Weights of a small image VAE.
Model: 3.67M parameters, 64-pixel images, encoder activation relu, encoder depths [6, 6], decoder activation relu.
Training: adamw at rate 0.0015, 7900 steps, batches of 256.
Data: trained on retinal OCT scans (Kermany 2017), 20.5 epochs.
Rows from block 6 of the encoder, named by matrix and row number. Each number is 128 + 32 x the weight over its row's rms, rounded and kept within 0 to 255. All counts start at 0. After the name is the row's rms in percent of the matrix's.
# proj: window attention output (encoder.blocks.6.attn.proj.weight, 192x192), inputs 96-191
proj.106 061 [ 81 117 115 148  69 113  79  85 163 125 168 144 152 108  93 184 158 175 123 119  89 124 127 118 142 107  79 150 147 130 114 147 131 146 172 113  94 176  99 153 110 160 114 188 150 117 180 146 219 168 165 152 146 128 102 147 153  84 109  85 105 146 114 107 104  97 141  98  91 100 155 119 106 161 165 144  80 100 175 109 103 124 130 172 152 132 115  77 111 136 128 120 130 129 102 170]
proj.107 061 [104  67 104  83  88 107  74 123 117  97  69  85 161 172  86  75  78  99  92 101 150 119 129 158 111  83 129 161 126 110 142  61  91 148 122 137 117 123 157 126 149 126 164  96  92 109 127  95 114 128 147 154 109  99 166 154 170 140 164 139 160 109  98  75 133 153  92 161 130 111 132 104 190 156 121 145 159 102 137 120 172 123 137 120 138 116 106 122  96 111  95 147  82 161 125 158]
proj.108 101 [113 111 148 141 121 159 142 110  99 143 103 121 165 117  69 210 103 124 134 146 111 159 143 150 174 141  99 110 197 162 195 185 107 140  78 133 133 121 106 146 152 104 177 126 154 109 164 123 184 112 117  57 143 121 128 180 149 127 176 146 148 117  78  71 140 166 164  98 118  91 131 167 123 148 131 162 147 139 144 128  83 148 106 121 137 140 105 138 105 162 106 125 102 117 133 107]
proj.109 075 [128 106 147 168 128 138 167 170 125 164 112 141 118 164 129  33 113 114 154 112 131  62  96 120 128 100 118 112 150 149  78 143 147 118 150  85 156 118 142 139 126 200 161 182 187  96 103 113  95 213 104 184 168 135  90 119 150 138 127  94 127 143 161 162 167 107  54 128 105  99 122 141  58 131 168 136 135 126  85  87 129 137 215 107  91 142 152  49  54  76 156 111 128 110 169 150]
proj.110 158 [103 191 115 152 138 131 160  32 106 128  68 121 204 137 179 126 114 120 162 119 178 164 122 120 125  99 139 130 108 116  86 146 118 137  58 144 180 140 124 178 141 122 191 133  87 113 129 123 166 124 122 117  91 113 100 122 116 130 156 134 105  95  57 138 137 115 135 103 119 134  67 120  79 117 133 133 122 111 141 140 189 158  90 122 150 156 152 137 167 105 165 139 111 132  91 112]
proj.111 076 [113 119 126 111  98 151 148  45 147 154  77 121 143 133 137 108 100 112 110  85 158 107  96 136  87 140 171 181  80 135 126  90 126  94 113 121 139  93 161 107 115 125 112 126 171 187 113 110 107 145 103 176 124 140 119 112 124 160  85 127 177 176 133 221 152 140  62 141 178 166 133 153 147 159 158  74 149 121 145 153 191 124 165 156 144  93 191  84 178 126 104 112 122 151 148 147]
proj.112 066 [ 67 149 154 176 100 126 124 128 103 139  74 115 141 130 151 174  75 130 110 156 107  81 132  97 119  96 139 129 121 117 114 154 151 113 103  93 168 140 129 112 126  74 207 108 145  84 180 109  52 116 163  61 122 116 155 143 108 146 146 128 159 151 126 149 172 122  78 100  89 139 128 143 141  75  95  81 109 130 168 183 151 158 151  60 173 113 154  62 172 165 120 140  85 193 151 121]
proj.113 063 [130 135 178 120 125 177 130 150 125  95 181 134 141  91 103 109 164 125 117 109 176  89 126  91  70 106 146 138 120 149  42 150 171  98 161 175 155 114 126  97 159  68 202 150 121  86 176 143  68 150  96 105 124  98  92 112 137 125 125 101 122 185  54 199 192 114 121  62  83 107 112 142 105 105  96 110 119 128  82 161 118 119 108 177 136 176 149 101 107 100  93 125 163 123 109  86]
proj.114 080 [142  81 105  68 107 164 107 186 164 162 118 131 126 161  19 145 116 146  80 166  73  97 149 114 149 160 138 128  93 147 123 140 207 132 112 116  64 117 144  87 160 130 158 154 138 146 165 143 160 152 127  71 133 126 160 142 136 140 104 130 142 133 129 168 159 129 173 103 108 171 155 119 193 107 117  73 134  89 169 139  55 111 112 129 101 128 104  11  83 155  97 113 101 168 220 120]
proj.115 067 [ 95  85  86 106  97  82 114 140 174 132 120 148  87  87 136 145 169 147  78 126 159  65 102 163 116  65 101 206 118 138 151 112 175 134 132 144 107 169 152 139  77 127 144  62 111 103 101 164 110 165 156 115 104  99 103  89 136 133 120 113 137 170 164 144  95 117 126 129 113 141 213 104  93 125  96  94 166  78 126 129 155 119 166 150 142  90 163  78 138 167  71 162 144 185 139 159]
proj.116 092 [131 149 125 182 142 118 119  57  85 120  95 152 205 128  98 182 132 170 104 136 115 160 142 140 120 161 112 103 174 140 127 193  95 148  75 154 144 122 110 143 149  57 189 167 129 153 164 119 201 114 111  81 169  93 111 171 156 134 139  97  87  99 114 173 135 128 189  75 148  96  77 157  89 144 143 125 110 123 120 153 107 163 121 160 136 126  88  67 152 147 124 120 115 116 141 142]
proj.117 074 [104 160 117  88 111 116  98 201 155 124 162 145 111 121 114 131 152 126 156 114 141 161 100 164 161 111 107 125  99 167  82  94 133 140 125 168 113 141 153 119 138 128 128 119 174  93 116 148  61 149 142  78 109 138 121 145 120 130 154 135 114 142 111 237 161 195  74 108 164 180  87 110 141 131 150  59 160 118 104  93 115 136 177 104 111 141 133  42 146 179 162 143  99 149 111  97]
proj.118 099 [ 92 168 110 151  75 109 154 110 117 167 139 165 153 115 133 193 118 152 114  97  79 134 127 127 137 124 151 177 122 126 151 171 157 134 101 128 121 125 167  65 138  93 182 161 173 148 199 126  77 150 138 132  84 108 196 141 121 146 155 158 184 148 133 163 130 187 137  72 142 127  88 100 140 143 141 116 142 118 143 124 120 123  83 114 148 100 137  47 156 124 108 131 104 131 160 119]
proj.119 080 [164 211 142 102 118 124 156 101  96  79 146 117 148 111 155 142 139 118 161 142 165 166 115  81 110 130 128  86 156 175 114 155  96 112  96 154 150 128 123 149 141 162 128  99  89 121 141 149 114 123 104 183 117 161 146 121 144 127 133  81  77  49 148 151 105  63 156 143 154 121 111  81 146  92 141 177  80 130 159 151 182  91 130 152 117 195 139 255 159 150 161 100 109  69  76 146]
proj.120 190 [128 141 113 137 131 114  88 115 152 160 111 126  27 120  92 194 105 145  98 141  62  95 141 152 137 127  90 188 103 134 163 117 146 114 158 104 114 141 129  50 127 128 129 118 201 122 152 123  66 152 136 104 167 122 133 128 128 119 100 152 178 206 171 134 117 160 100  90 130 152 118 147 153 121 125  73 147 132 132 152  76 111 134 140 130  91 128  70 125 135  84 134 141 149 191  98]
proj.121 161 [147  98 124 194 120 111 166  63 100 143 105 123 238 135 155  87 129 129 125 135 153 114 141 138 105 131 145 101 208 126 160 172 115 122 135 134 154 117 116 174  94 140 120 122  69 155 122 124 220  88 104 137 160 100 112 120 115 125 140 107 119 122 150 118 148  90 107 128 133 118 193 135  97 113 138 145  95 132 142 128 185 146 107  99 136 115 132  56 133  99 123 133 124 100 131 125]
proj.122 095 [108 166 132  98 104  87 115 153 141  99  82 174 112 134 119 165 109 147 125 111 122 121 119 127 158 126 135 131  50 155 133 121 140 150  92 140 134 150 139 108 146 124 134 122  83 143 146 152  35 147 104  75  53 142 138 124 100 133 150 142 161 150 112 185 148 143 119 142 102 168   0 122 132  81 141 114 106  73 125 158 110  93 138 145 122 110 143 169 137 137 118  98 144 165  91 146]
proj.123 084 [119  14 116 173 139 166 151 175 173  94  96 114 127 107 154  82 106  99 152 104  93 131 121  74  81  68 179 125  64 122  90  96 155 160 151 115 102 111 161 163 174 138 123 154  86  77 154 122 138  90 120 136 126 139 139 146 106  84 133 150 135 151  76 146 130 171  86 153 108 165 179 119 133 143 156  62 187  89 120  90 191 106 146 120 106  77 139 210 142 128 154 166 141 134 132 104]
proj.124 091 [ 93  68 148 102 124 142 114 149 160 152 170 141 113 138 162  69 137 101 111 108 144  69 170 108  54 103 138 145   0 106  22 126 171 133 182 122 113 134 129 122  97 142 117 112  80 112  88 122  61 126 114 143 110 145  90 120  81  85 102 130 164 150 128 158 126 129  75 129 146 187 133 100 155 138 147 104 147  73 134 124 176 128 150 129 140 160 163  51 152 128 142 128 122  83 109 125]
proj.125 079 [110 119 173 102 111 131 145 134 163 159 161 104 161 120 131 156 115 188 124 103  69  82 107 118 135 152 125 151 149 124 126 129 159 152  42  99  96 167  88 127 160  66 159 101 137  93 148 140 115  48 162  78  81 121 158 129 152 109 195 124 150  96  72  66 106 141 204  89  97 140 132  78 168 116 173 114  92 135 145 171  52 127 146 175 134 123 158 255 130 113 158  79 107  95 107 149]
proj.126 083 [129 104 141 130 123 100 136 155  95  94 128 140  82 111  88 164 132 134 146 148  70 141 160 147 117 108  96 121 131 166 134 108 103 125 121 124 115 144  84  85 137  78 121 137 170 137 170 118 118 114 182  50  97 172 153 131 101 131 118 119 161 164 128 123 160 169 148 112 164 178  86 128 143  97 146  95 142  94 160 104 108  83 124 107 153  92  74 176 118 111 100 159 160 119 145 135]
proj.127 075 [161 179 126  87 121 151 174  24 117 147 141 134 231 158 120  89 152 171  97 106 104 128 110 161 109 156 182 164 142 151 124 138 178 114 173 140 127 138 132 137 140  87 150  94  74 145 104 140 172 112  72 151 157  91 161  83 111 134 153 138 134  75 142 108 104  63 155  75 111 140 182 123  93 159 126 141  83 121 127 107 103 157 131 115 140  99 129 105 104 148 160 172 124  86 124 157]
proj.128 081 [125 168 136 136 140 147 124 145 157 171 161 160 128 106  83 179  97 123 167 136 121  98 126 130 115 127 143 131  91 156 181 104 144 102  77  94 132 117 124  72 178 103 175 159 137 108 194 139  79 105 148  22  98 130 159 151 126 167 118 122 154 132 117 118 140 129 157  73 157 121  71 109 162  85 132  93 159 145 153 130 110 131  92 146 122 111  99 180 186 180  97  93 137 181 170 111]
proj.129 058 [185 123  95 122 111  78 149 111 100 111 166 140 144 159 178 133 100  85  84 163 155 134 103 115 167  86 128 131 135 154 100 165 118 126 150 207 143 168 150 164  64 204 115 130 147 140 119 100  74 147 111 174 137 188 130 101 135 100  75  82 141  88 117 133 106 137  76 118  95 171 153 115 102 156 145  94 105 117  75 105 181 130 104  70 100  95 112 143  79 140 123 128 116 135  98 139]
proj.130 097 [148 116  88 129 113 123 119  49 162 146 192 107 127 138 100 145  98 141 132 165  86 103  97 182 140 173  92 161 197 147 192 194 128 126 134 108 137 103 165  61 104 150  92  93 104 151 116 126 202 131 100 117 166 132 146 121 111  95 114 136 126 110 154 116 131 140 109 128 158 158 239 123 136 152 117 156 113 115 130 131  66 129  86  80 103 114 124 101 124 132  83 137 116 125 186 131]
proj.131 061 [155 176 134  93 124 130 206 156 149  73 153  72 123 141 140 166 133 133 132 110  94 138 124  95  88 119 151 128 127 173 100 148  65 113 153 137 167 137 143 201 158 137 118 128  92 152 102  91  91  99 105 102 105 179 112  99 133 174 146 157 116  80  61 139 126 121 101 102 157 169 105 121 100 106 129 117  93 156  93 168  89 124  76 131 167 159 118 128 118 142 153  90 149 108  87 140]
proj.132 100 [114 136  98 139 133 154 159  60 113 145 118 151 206 133  80 182 113  92 112 145 146 166 110 148 117 153 121 126 206 120 107 127 144 142 164  97 129 124 130 113 105  91 163 135  81 156 149 102 199  90 131 116 155 134 162 111  92 104 162 129 163  89 118 141 117 130  93  98 135 124 191 183  93 109 103 144 163 136 105  93 119 131  78  96 158  84 113  18 145  89  95 115 110 178 151 142]
proj.133 078 [146 115 120 161 141 159 148 135 107 169  91 122 138 127 100 113 140 163 137 109 114 125 156 133 124  90 130 164  99 103 136  95 141 106 201  87 147  86 149  87 192 128 157 143 193 112 173 157  93 159  94 168 181 143 168 178 104 136 145 130 114 159 157 192 134 121 104  96  90 195 172 159 141 137 119  86 153 142 124 111 169 132 166 131 140 135 167  91 123  98 124 151 138 162 123 113]
proj.134 062 [129 147 122 110 166 186 151 159 172 118 140 167 132  80 113 137 183 158 146 104 112 108 128 118  98 124 174 113 100 111 163 155 175 123 145 184 142 101 130 141 127 146 137  91  99  85  85 137 194 165 167  88 146 101  98 115 176 135 170 176 148 113 141 149 125 169 145 157 106 122 119 118 109  88 153 188 177 118  72 150 168 168 139 110 139 161 119  73 137 188 130 135 105 145 136  74]
proj.135 072 [161 103 175 178 105 110  94 108 151 141 123 153 128 126 128 204 109 149 140 156  81 170 120 137 147 129  45 112 136 116 123 177 119 168  92  97  92 130 101  95 181  51 111 169 177  95 132 103  83 159 156 134 102 120 116 131  80 110 150 155 177 113 149 111 101 137 169  93 136  96  60 111 176 103 112 122 107 124 163 136 170 130 160 153 139 181 141 167 143 119 127 137 108 100 144 153]
proj.136 067 [128 107 157 142 125  97  67  90 172 161 130 168  93 154 127 177 163 124 145 132  92 150  94 152 182 129  56 103  96 129 120 137 155 155  61 119  83 135 123  60 129  89  84 143 124  79  96 132 117 127 128 150 128 128 109 114 123 151 131 155 143 130 131 132 101 143 109 119 102 130 101  82 147  96 118  55 115 128 165 168 105 151 100 130 107 101  94 162 110 156 175 113 151  93 114 105]
proj.137 075 [ 82 101 127  97 109  90 161 129 100 144 147 137  97 158 149  62 115 113 153 102 125 110 111 114  74 145 117 101  65 127  20  71 162 116 223 164  67 110 154 113 150 155 148 120 126 148 117 113  70 125 120 163  93 149 104 138  96  95  89 111 133 103 162 118 123  95 100 183  96 161 142 130 124 130 138 119 145 127  87  65 216 145 163 154 105 112 162  55  91 101 154 161 138 142 156 120]
proj.138 195 [142 186 111 107 123 140 159 149 132 117 125 103 127 127 182  95 164 126 145 124 173 175 123  74 126 104 151 128 105 122  88 102  80 131 115 175 143 133 107 197 153 132  97 137  43  98 119 130 152 120 123 167  68 122 116 136 117 135 127  84 105  59  66  98  93  77 169 140 105 121 101  64 104 136 141 147 123 156 146 125 169 125 124 147 109 195 123 255 142 108 173 141 149 115  67 142]
proj.139 096 [ 95 160 111  93 125 110 102 207 122  92 161 138  78 102 144 123 144 149 159 100 197 157 150  71 136 128 115 106  80 114  56 101 143 130  95 142  90 158 101 149 143 119 161 151 137  76 160 110  63 113 173  85  32 144 154 160 152 132 140 174 111 132  74 116 138 112 133 148 100 151  53 105 191 113 123 106 160 144 121 142  92 127 100 123 139 107 148 180 163 185 184 145 118 138 150 176]
proj.140 067 [115 148 108 133 147 116 115  94  93 106 129  88 123 160 116 107 109 160  97 158 113 134 170  91 152 106  75  55 161 110 123 176 156 105 102 119 177 160 126 119 130  92  97 111 149 173 171 121 185 120 146  62 126  98 115 167 147 112 138 147 135 159 155 142 164  83 170 137 167 103 151 122 108 135 136 113 148 127 120 121  68 172 172 102  83 126  93  61 104  96 139 110 145 133 120  81]
proj.141 063 [101  70  97 158 172 124 152 175 167 180 166  81 155 170 102 113  99 107 188 160  88 168 110 136 174 144 185  92  76 173  98 113 114 136  94 156  79 122  94 152 168 176 118  86 114 143 162 175 138  69 176 106 129 141 158 114 140 146 118 117  90 123 150  90 149 173 145 123  76 135 117 143  94 147 100 192 106  80 139 119  88 174 147 110 162 134 134 169 116  83 114 115 129 147 147  82]
proj.142 084 [ 94 101 145  83 132 103  39  73 152  95 147 133 122 127  53 180 140 141  97 159  32 131  96 109 118 126  66 124 126 101 177 160 118  93 132 143  96 159 144  49 152  89 127 144 177 117 156 150  91 104 133 111 140 140 142 109 143 121 105 109 154 153 191 119 160 103 126 110 167  91 150 143 142 134 132  57 168  99  98 174  67 121 132  91 103 116  86 190  87 143 139 152  99 114 195 127]
proj.143 171 [ 95 133 136 151 121 126 121 149 117 126 127 127 234 147 157 107 138 136 157 114 187 168 120 112 123 131 181  80  99 114 103 176 129 132  53 129 102 158 129 186 147  91 171 155  55 132 157 111 169  81 145 104  68 118  88 128 132 118 164 138 108  75  38 174 158  84 126 107 138 113 117 127 100 111 161 147 117 114 134 120 148 151  57 134 138 126 120  82 195 130 161 128 126 144  96 124]
proj.144 083 [164 138 114 163 101 159  68 126 133 139 197 167  33 121 125 129  83 156 151 180  88  87 135 121 141 100 103 139 164 117 137  85 149 130 138  88 105  98  81 122 162 135  97 107 155  95 101 101  57 190 173 119 111  97  85 141 139 105 106 140 134 137 173  90 137 164 111 182 166  96 120 156 144 114 141 117 127 150 123 110  71 108 155 156 113  94 134 175  60 102  95 103 142  86 101 123]
proj.145 150 [140  17 129 156 120 136 129 135 125 152 182 153 123 126 135  76 116 117 114 125 132  96 133 164 138 120  76 102 177 153 190 149 142 119 183 134 135 121 134  66  90 144 116 106 159 122 107 149 161 155 103 175 208 108  87 121 150 130  56 127 137 179 203 119 122 163 101 143 138  83 238 153 120 140 116  98 106 131 113 129 116 119 171 116 125 116 135  63  88 112 111 122 125  98 175 156]
proj.146 077 [109 156 149  89  98 147 162 231 144  91 165  97 112 140 153 110 149 118 165  89 174 163 123  82 101  80 151  99  15 103 130  71  91 169  97 128 111 173  96 128 189  93 130 151 106  70 115 100 109 125 110  71  70 190 124 157 137 176 131 121 116 109  81 104 116 161 161 124  91 120  81 106 125 120 144 119 114 120 120  93 126  92 125 136  87 166 133 192 147 139 128 148 122 140 128 125]
proj.147 066 [143 162 119 158  88 145 181 100 106 134  97  78 177 139 181 156  92 132 108 109 148  97 128 144 123 103 115 154 118 102  73 144 138 123 107 159 128 129 146 149 154 149 147 147 120 179 191 171  86  90 155 149  57 149 137  76 105 150 125 146 137 116 104 201 145 106  65 102 163 145 143  97  99 118 105 138  99 130 164 128 115 102 111 161 134 161 137 113 150 130 172 141 115 130 111 144]
proj.148 065 [158 135  99 144 122 137 129  70  90 106 151 142  80 106 124 168 144 202 125 142 116  99 102 171 160  86  79 231 160 116 136 194 130 189 114 134  93 162 102 104 134 142 148 154 129 125 133 195 146 219 121 176 149 144 115 108 100 119 126 162  72 104 122 155 124 138  80  92 145 118  97 139 124 105 104 155 121 177 150 169 158 109 128 125 104  98 113 188  86 131  96 147 154 149 106 149]
proj.149 115 [132  82 135 152  98 138 190 255 148 119 147 123 100 139 123  73 109 127 164 109 144 109 140 124  75 108 118  77 124 118 134  76 123 143 117 163 141 139 120 111 139 140 113 146  85  82 157 108 154  65 176  98 146 132 136 151 136 142  65  76 127 118 115 106 119 119 127 116  99 116 194 114 154 150 143 133 148 113 160 102  58 139  99 102 130 193 134 209 159  84 155 119 133 138  92 131]
proj.150 104 [177 147  86 158 132  96 101  82 108  83 115 160 181 147 157  95 149 137 109 138 162 191 108 122 131 172  96 145 125  95 150 181  44 119 100 140 129 103 155 168  84 150 122 131  59 149 106 107 155 171 127 131 132 122 107  83 115 149 137 150 129 107 132 117 134  74 111 143  93 100 121  91  66 126 119 184  91 143 142 122 156 131 127 136  95 134 138 134 146 137 156 108 127  99  64 124]
proj.151 076 [141  46 115 131 103 113 179 102  92 117 147 118 140 113 155  79 136 102 118 137 151 127 125 154 153  55 109 179 124 152  73 161 128 103 181 122 128 109 101 145 122 171 103 145 127  91 116 143 124 110 135 191 107 130 165 136 136  89 107 134 167 145 173 125 121  98 127 153 146 128 113 115 155 176 150  91 147 159 146 138 119 110 158  90 132 123 113 163 103 159  84 151 182  87  93 140]
proj.152 075 [128  90  95 116 121  83  68  33 180 119 176  96  74 133 105 182 134 106 130 127  97 154 158 101 137 186 101 134 182 150 109 127 102 116 115 117 132 168 126 159 148  90 107 150 141 110 117 139 178 146 134 113 140 129 104  72  76 152 163 101 105 114 165 128 109 101 142 104 118 103 169 107 141 142 107 131 155 167 125 172  76 129 141 143 144  94  58 166  95 154 119 105 157  77 158 102]
proj.153 200 [185 126 111 125 147 111 150  52 121 132 168 122 180 134 152 100 127 110 110 141 154 130 131 175 127 164 126 139 210 126 162 166 103 123 179 107 137 113 136 131  64 181  87  98 133 168  73 136 227 138 108 158 189 125 123 103 119 120 109 107 156 105 194 110 121  71  93 150 126 113 233 137 109 147 111 174 108 138 111 118 143 129 132 118 122 118 121 118 108  90 105 130 105 104 120 144]
proj.154 073 [ 90 178 122 112 101 118 147 128 146 118 123 111  83 110 122 136 114 136 128 103  69  69 102 129  75 175  84 148  87 116 136 118 162  96  95 138 170 135 104  39  85  74 137 104 206 107 156 119  90 115 156  84 135 175 144 133 175 160  92 155  87 131  93 107 158 164 121  70 130 111  84 114 123 104  93 146 128 134 127 149  86 154 174 160  75  72 100  94 109 107 137 157 141 122 141 100]
proj.155 061 [162 132 127  87 113 112 116 174 127 122 114 122 159 116 108 170 105 145 117  89 119 145 151  88 168 139 165 148 160 168 115 101 133 128 126 137  99 128 122 110 142  83 112 115 178  90 133 110 132 143 188  79 157 120 160 154 152  87 182 104 163 150 102 159  87 138 131 145  97 140  62 109 164 167  99  95 104 153 171 111  79  84 115  99  93 207 135 135 106  95 142 132 139 174 115  98]
proj.156 113 [ 85 160 157 119 112 133 126 228 147 158 117 139 106 151 124 110 106 139 151 132 155 144 138 142 113 102 171 149  66  96 111 117 139 126  69 136 146 142 132 142 172 101 184 124 201 156 126 122  94 124 106  97 201 121 109 150 134 119 167 193 125 182  58 136 148 181 115 117 122 113  66 140 147 112 150 137 131 127 132 140 210  94 145 123 141 125 175  38 150 126 121 129  97 154 122 133]
proj.157 248 [160  96 104 127 139 131 152  90 133 128 155 131 142 127 178  70 136  88 106 134 147  97 128 162 114 118 129 162 173 139 121 126 114 119 185 139 146 104 144 138  67 185 102  98 127 144  62 117 154 157  90 198 157 114 126 115 127 115  87 102 121 128 193 105 114 116  54 185 129  92 216 133 114 157  95 166 127 118  98 100 177 136 188 114 135 107 127 108  88 103  95 133 122 106 132 123]
proj.158 099 [ 66 133 150 205 118 182  74 159 155 120 118 143 108 123 142 183 134 136 165 143  65 153 106  90 131  90 127 141  94  95 111  58 151 150  85  74 153 128  75 145 155 122 137 155 129  93 168 113  74 107 121 132  50 156  66 132 140 113 133 163 116 149  64  72 157 178 155 152 111 120  93 118 122  99 147 140 103 127 127 127 101 115 115 144 139  86 113 206 166 145 149  98 129 143 125 108]
proj.159 126 [165 203 137 148 131 118 152   7 114 135 105 131 103 138 171 190 138 124 113 148 110 191 116 164 116 177 113 185 184 104 198 163  93 109 132 119 157 131 135 167  80 176 113 113 164 164 104 144 184 127  76 162 170 122 115  97 134  87  95 149 142 150 177  76 101 104 117 147 139  79 103 145  95 147 118 169 138 139 106 111 182 147 148 115 131 127 143 180 104  91  86 103 149 111 118  96]
proj.160 071 [169 135 143  95 134 158 140 105 106  96 164 126 128 113 144 154 157 147 119 113  80 188 135 132 173 153  59  51 204 173  62 121 117 139 136 141 124 134 120 123 117 141  93 117 146 144 130  95  89 188 132 124 133 122  96 145  95 146  97 148 134  76 142 137 123 106 177 155 171 136 116 117  92 158 123 162 146 127 108 122 131 191 114 166 136 171 150 110 116  79 149 115 134 139 146 165]
proj.161 081 [121 162 169 142 149 149  59 172 141 116 163 173  94 114  99 197  93 158 171 123 134 177 147 137 179 120  98  87 134 164  70  90 127 114 121 157 125 139 115 147 176  90 106 174 152  96 171 105  71 157 152  99  66  84 107 150 149 121 162 135 168 106 142 139 148 113 105  99 101  95  88 110 156 122 102 143  99 101 134 151 116 125 104 156  93 145 114  73  85 103 144  92 138 141  93 136]
proj.162 072 [143 135 147  83 137 102  58 131 145 120 177 121  71  82  74 153  96  98 148 102 120 190 129  92 194 117  79 142 108 151 117 182 129 141 120 187 117 104 131 128 165  87 156 131 123 155 172 101  55 148 144 135  85 141 106 108 152 105 111 146  94 128  94 140 168 128 152 117 118 130  89 141 124 150 149 100 193 124 183 130  93 143  95 139 132 129  97 164 146 180 103 125 131 130 146 138]
proj.163 084 [156 135 157 153 111 133 131 207 140 106 128 168  60 152 120 162 116 106 181 160  92 139 156 107 137 142 127 136 155 116 156  89  81 173 111 122 167  99  78 129 130 124 141 117 148 131 164  91 154  86 135 144 109 137 140 193 132 113 140 119 125 112 129  61 143 141 122 115 100 116  66 112 136 122 142 152 103 124 121 160 105 136  93 148 148 191  94 255 146 128 111 133 104  91 131 101]
proj.164 127 [127 131 158 179 119 158 149  61  93 133  80 153 207 111 156 148 123 128 181 124 140 186 115 102 131 148 100  56 205  92 119 164 108 149  38 140 167 152 123 181 115 110 118 161 127 148 166  99 176  88 106  81 110  68 116 163 115 140 162 100  55 100  92 119 161  54 163 145 131 100 104 121  83 111 156 165 135 133 134 119 135 142  88 109 118 132 145 154 178 107 171 149 119 112 103 109]
proj.165 157 [ 64 101 152  74 111 125  89 228 133 123 126 146  81 135 118  93 112 136 137 126 149 102 121 115 119  77 122  90   8 133  50 113 160 122 124 121  99 131 124  82 156  68 163 128  84 104 140 115  43 116 158 112  70 148 153 148 122 124 155 152 123 153  69 144 149 155 118 108 138 156  94 135 177  92 156  99 126 107 123 135 120 105 128 149 118 128 134  97 184 152 134 100 122 172 158 122]
proj.166 097 [ 75 133 112 127 135 147  62 228 149 124 109 122  47 107 106 174  86 144 146 119 100 109 128 114  96 102  90 124  52 142 108  88 172 121 144 113 124 133 110  77 140 128 148 104 187 109 174 160  61 151 145 126 123 135 121 120 127 155 118 195 150 171 129 126 110 193 164 101 152 157  74 125 145 125 171  27 126 127 149 156 150  90 143 162 136 125 134  73 114 133  99 140 109 144 147 161]
proj.167 081 [ 79 151 101 173 111 128 190 205 120 122 153 136 107 125 146 152 110 139 170 121 138 102 102 101 133 156 169 131  92  97  70 118 115 120 172  69  99 118  88 138 172  85 158 126  67  96 146  98  62  72 143 129  17 135 147 151 139 142 201 116 129 166  56  45 163 152 152 107  96 187 126 141 178 119 148  93 133 123 124 145 115  96 103 120 121 107 163 103 159 160 105 146 115 175 158  83]
proj.168 081 [209 117 136 116 103  87 157  52 111 102 158 135 180 158 151 143 157 108 103 157 128 141 156 175 157 149 123 148 190 162 108 156 114 152  98 163 145 116 124 175  60 142 108 112  94 129  86 166 170 133 109 212 153 158 126 118 118 102 118 139 112 116 171 120 126  73 157 151 111 111  97  95  74 142  88 123 118 167 137 161 193 104 144  92 111 146 109 123  73  75 147 154 157  81  71 117]
proj.169 162 [180  94 118 117 126 128  69 117 130 144 164 132  40 152 107 136 124 108 122 142 105 101 133 164 149 171  51 118 166 137 173 156 125 115 132  99 119 115 106  29  90 108 122  86 170 140 134 130 197 170 147 114 177 108 130 126 147 112  83 147 122 143 172 108  97 135 132 131 159  85 177 171 134 157  98 175 112 122 115 123  66 124 119 109 134  61  76 117 102 140 106 137 110 110 188 151]
proj.170 080 [144 185  92 139 111 137 121  51 110 125 179 112 103 116 133 155 159 163  90  92 144 152 154 180 138 112  76 112 173 128 141 111 130 136 171 132 147 155  88 111 107 126  60  88 176 114  76 173 196 125 138 124 210 117 153 114 155 102  94 118 137 158 195  94 102 109 117 160 132 152 154 174 129 118 137 121 163 159 144 130 127 103 126  94 137 117 156 195 103  82 135 148 108 119 139 125]
proj.171 103 [188 107  87 125 147 130 149   6  99 139 139 110 148 109 113 133 153  99 107 121 111 125 133 169 152 131 111 129 190 139 139 169 110 119 182 106 155 132 106 130  64 174 129 105 135 151  60 157 214 186  69 181 171  99 125 105 120 119  98 131 130 129 188 127 128 100 165 167 119 113 173 152  89 137 109 114 103 171 143 133 153 121 140  85 137 192 138 116  93 108 104 133 134 117 141 129]
proj.172 062 [123 105 150 146 120 188  84 155 106 149 120 104  92 176  92 120  82  97 173 105 147 128 124 120  77 129 163 102 146 102 162  77 118 162 134 132 180 130 134 176 105 119 184 124 180 137  80 159 170 134 126  98 141 172 106 138 145 175  60 133 154 122  66 125 156 100 118  84 129 125 139 111 111  80 146 169 126 116 148 166 135 180 177 137 101 110 121 115 118 100 132 173  73 143 141 140]
proj.173 068 [145 169 190 144 106 144 136 131 146 154 100 128 166 109 172 146 127 154 168 100  58 140 158  88 125 108 155 112  93  86 155  98 130 159  86  94 153 103 141 133 166 129 123 173 130 148 166 128 154 100 174  64 150  64 122 186 197 132 167 140 108 165  58 117 140 178 116  86 162 177 128 109  95 117 156 101 157 133 160 130 103  93 155 165 169 159 131 114 113  94 159 108  77 161 160 140]
proj.174 067 [162 131 149 143 147 118 155 123 143 146  97 176 147 160  99 127 154 153  91 137 193 114  89 176 114  99 117 152  94 157 136 114 137 104 144 110 139 142 111 131 145 172  82  88  77  79  86 179 173 178  83 136 150 141  85 145 120 102  96 124  70  85 142  97 155 148 169  95  90 195 175 139 125  90 165 100 142 174 153 184 179 127  95 100 141 184 115 183 162  76 105 141  88 144 130  95]
proj.175 063 [182 119 172  96 170 159  89 148 165 167 167  92 123 122 140  88 116  84 159 124 165 139 150 116  87 148 157 121 109  97 104 169 143 107 116 172 129 159 119 110 165 119  64  93 117 159  68 161 100 103  96 150  93 162 168  82 175 114 121 155 162 149 145 106 135  68 146 104 117 167 171  94 145  87  88 140 173  91 107  86 119 104 132 150 109 101 136 196 100  98 132 129  85 139  98 162]
proj.176 125 [101  85 147 162 120 114 205 127 145 121 115 125 114 121  98 167 121 140 162 145 117  92 132 134  91 159 151 153 159 135 117  46 130 131 191  87 126 129 101 100 135 154 152 120 189 111 104 130 104 124 118 157 139 148 150 123 146 143 125 127 146 214 164  93 139 219 116  93 126 176 165 123 172 123 133  23 142 102 162 104 103 131 128 124 136 131 171 101  83 138  94 139 123 140 139 150]
proj.177 064 [ 62 162 165 123 107  99 152 197 148 147 110 122 154  75 101 128  96  75 118 167 110 140 113 135  80 114 142 112 126 178 142  65  93 114  66  88 131  99 100 111 181 108 141 121 172 118 194 118 125 111 114  93 152 106 179 108 166  76 166 110 140 168 139 138 158 144 177  98 125 127  90  87 112 152 112 193  77 113 177 141 208 103  91 176 140 120 124 119 146 150 113 141 128 173 106 145]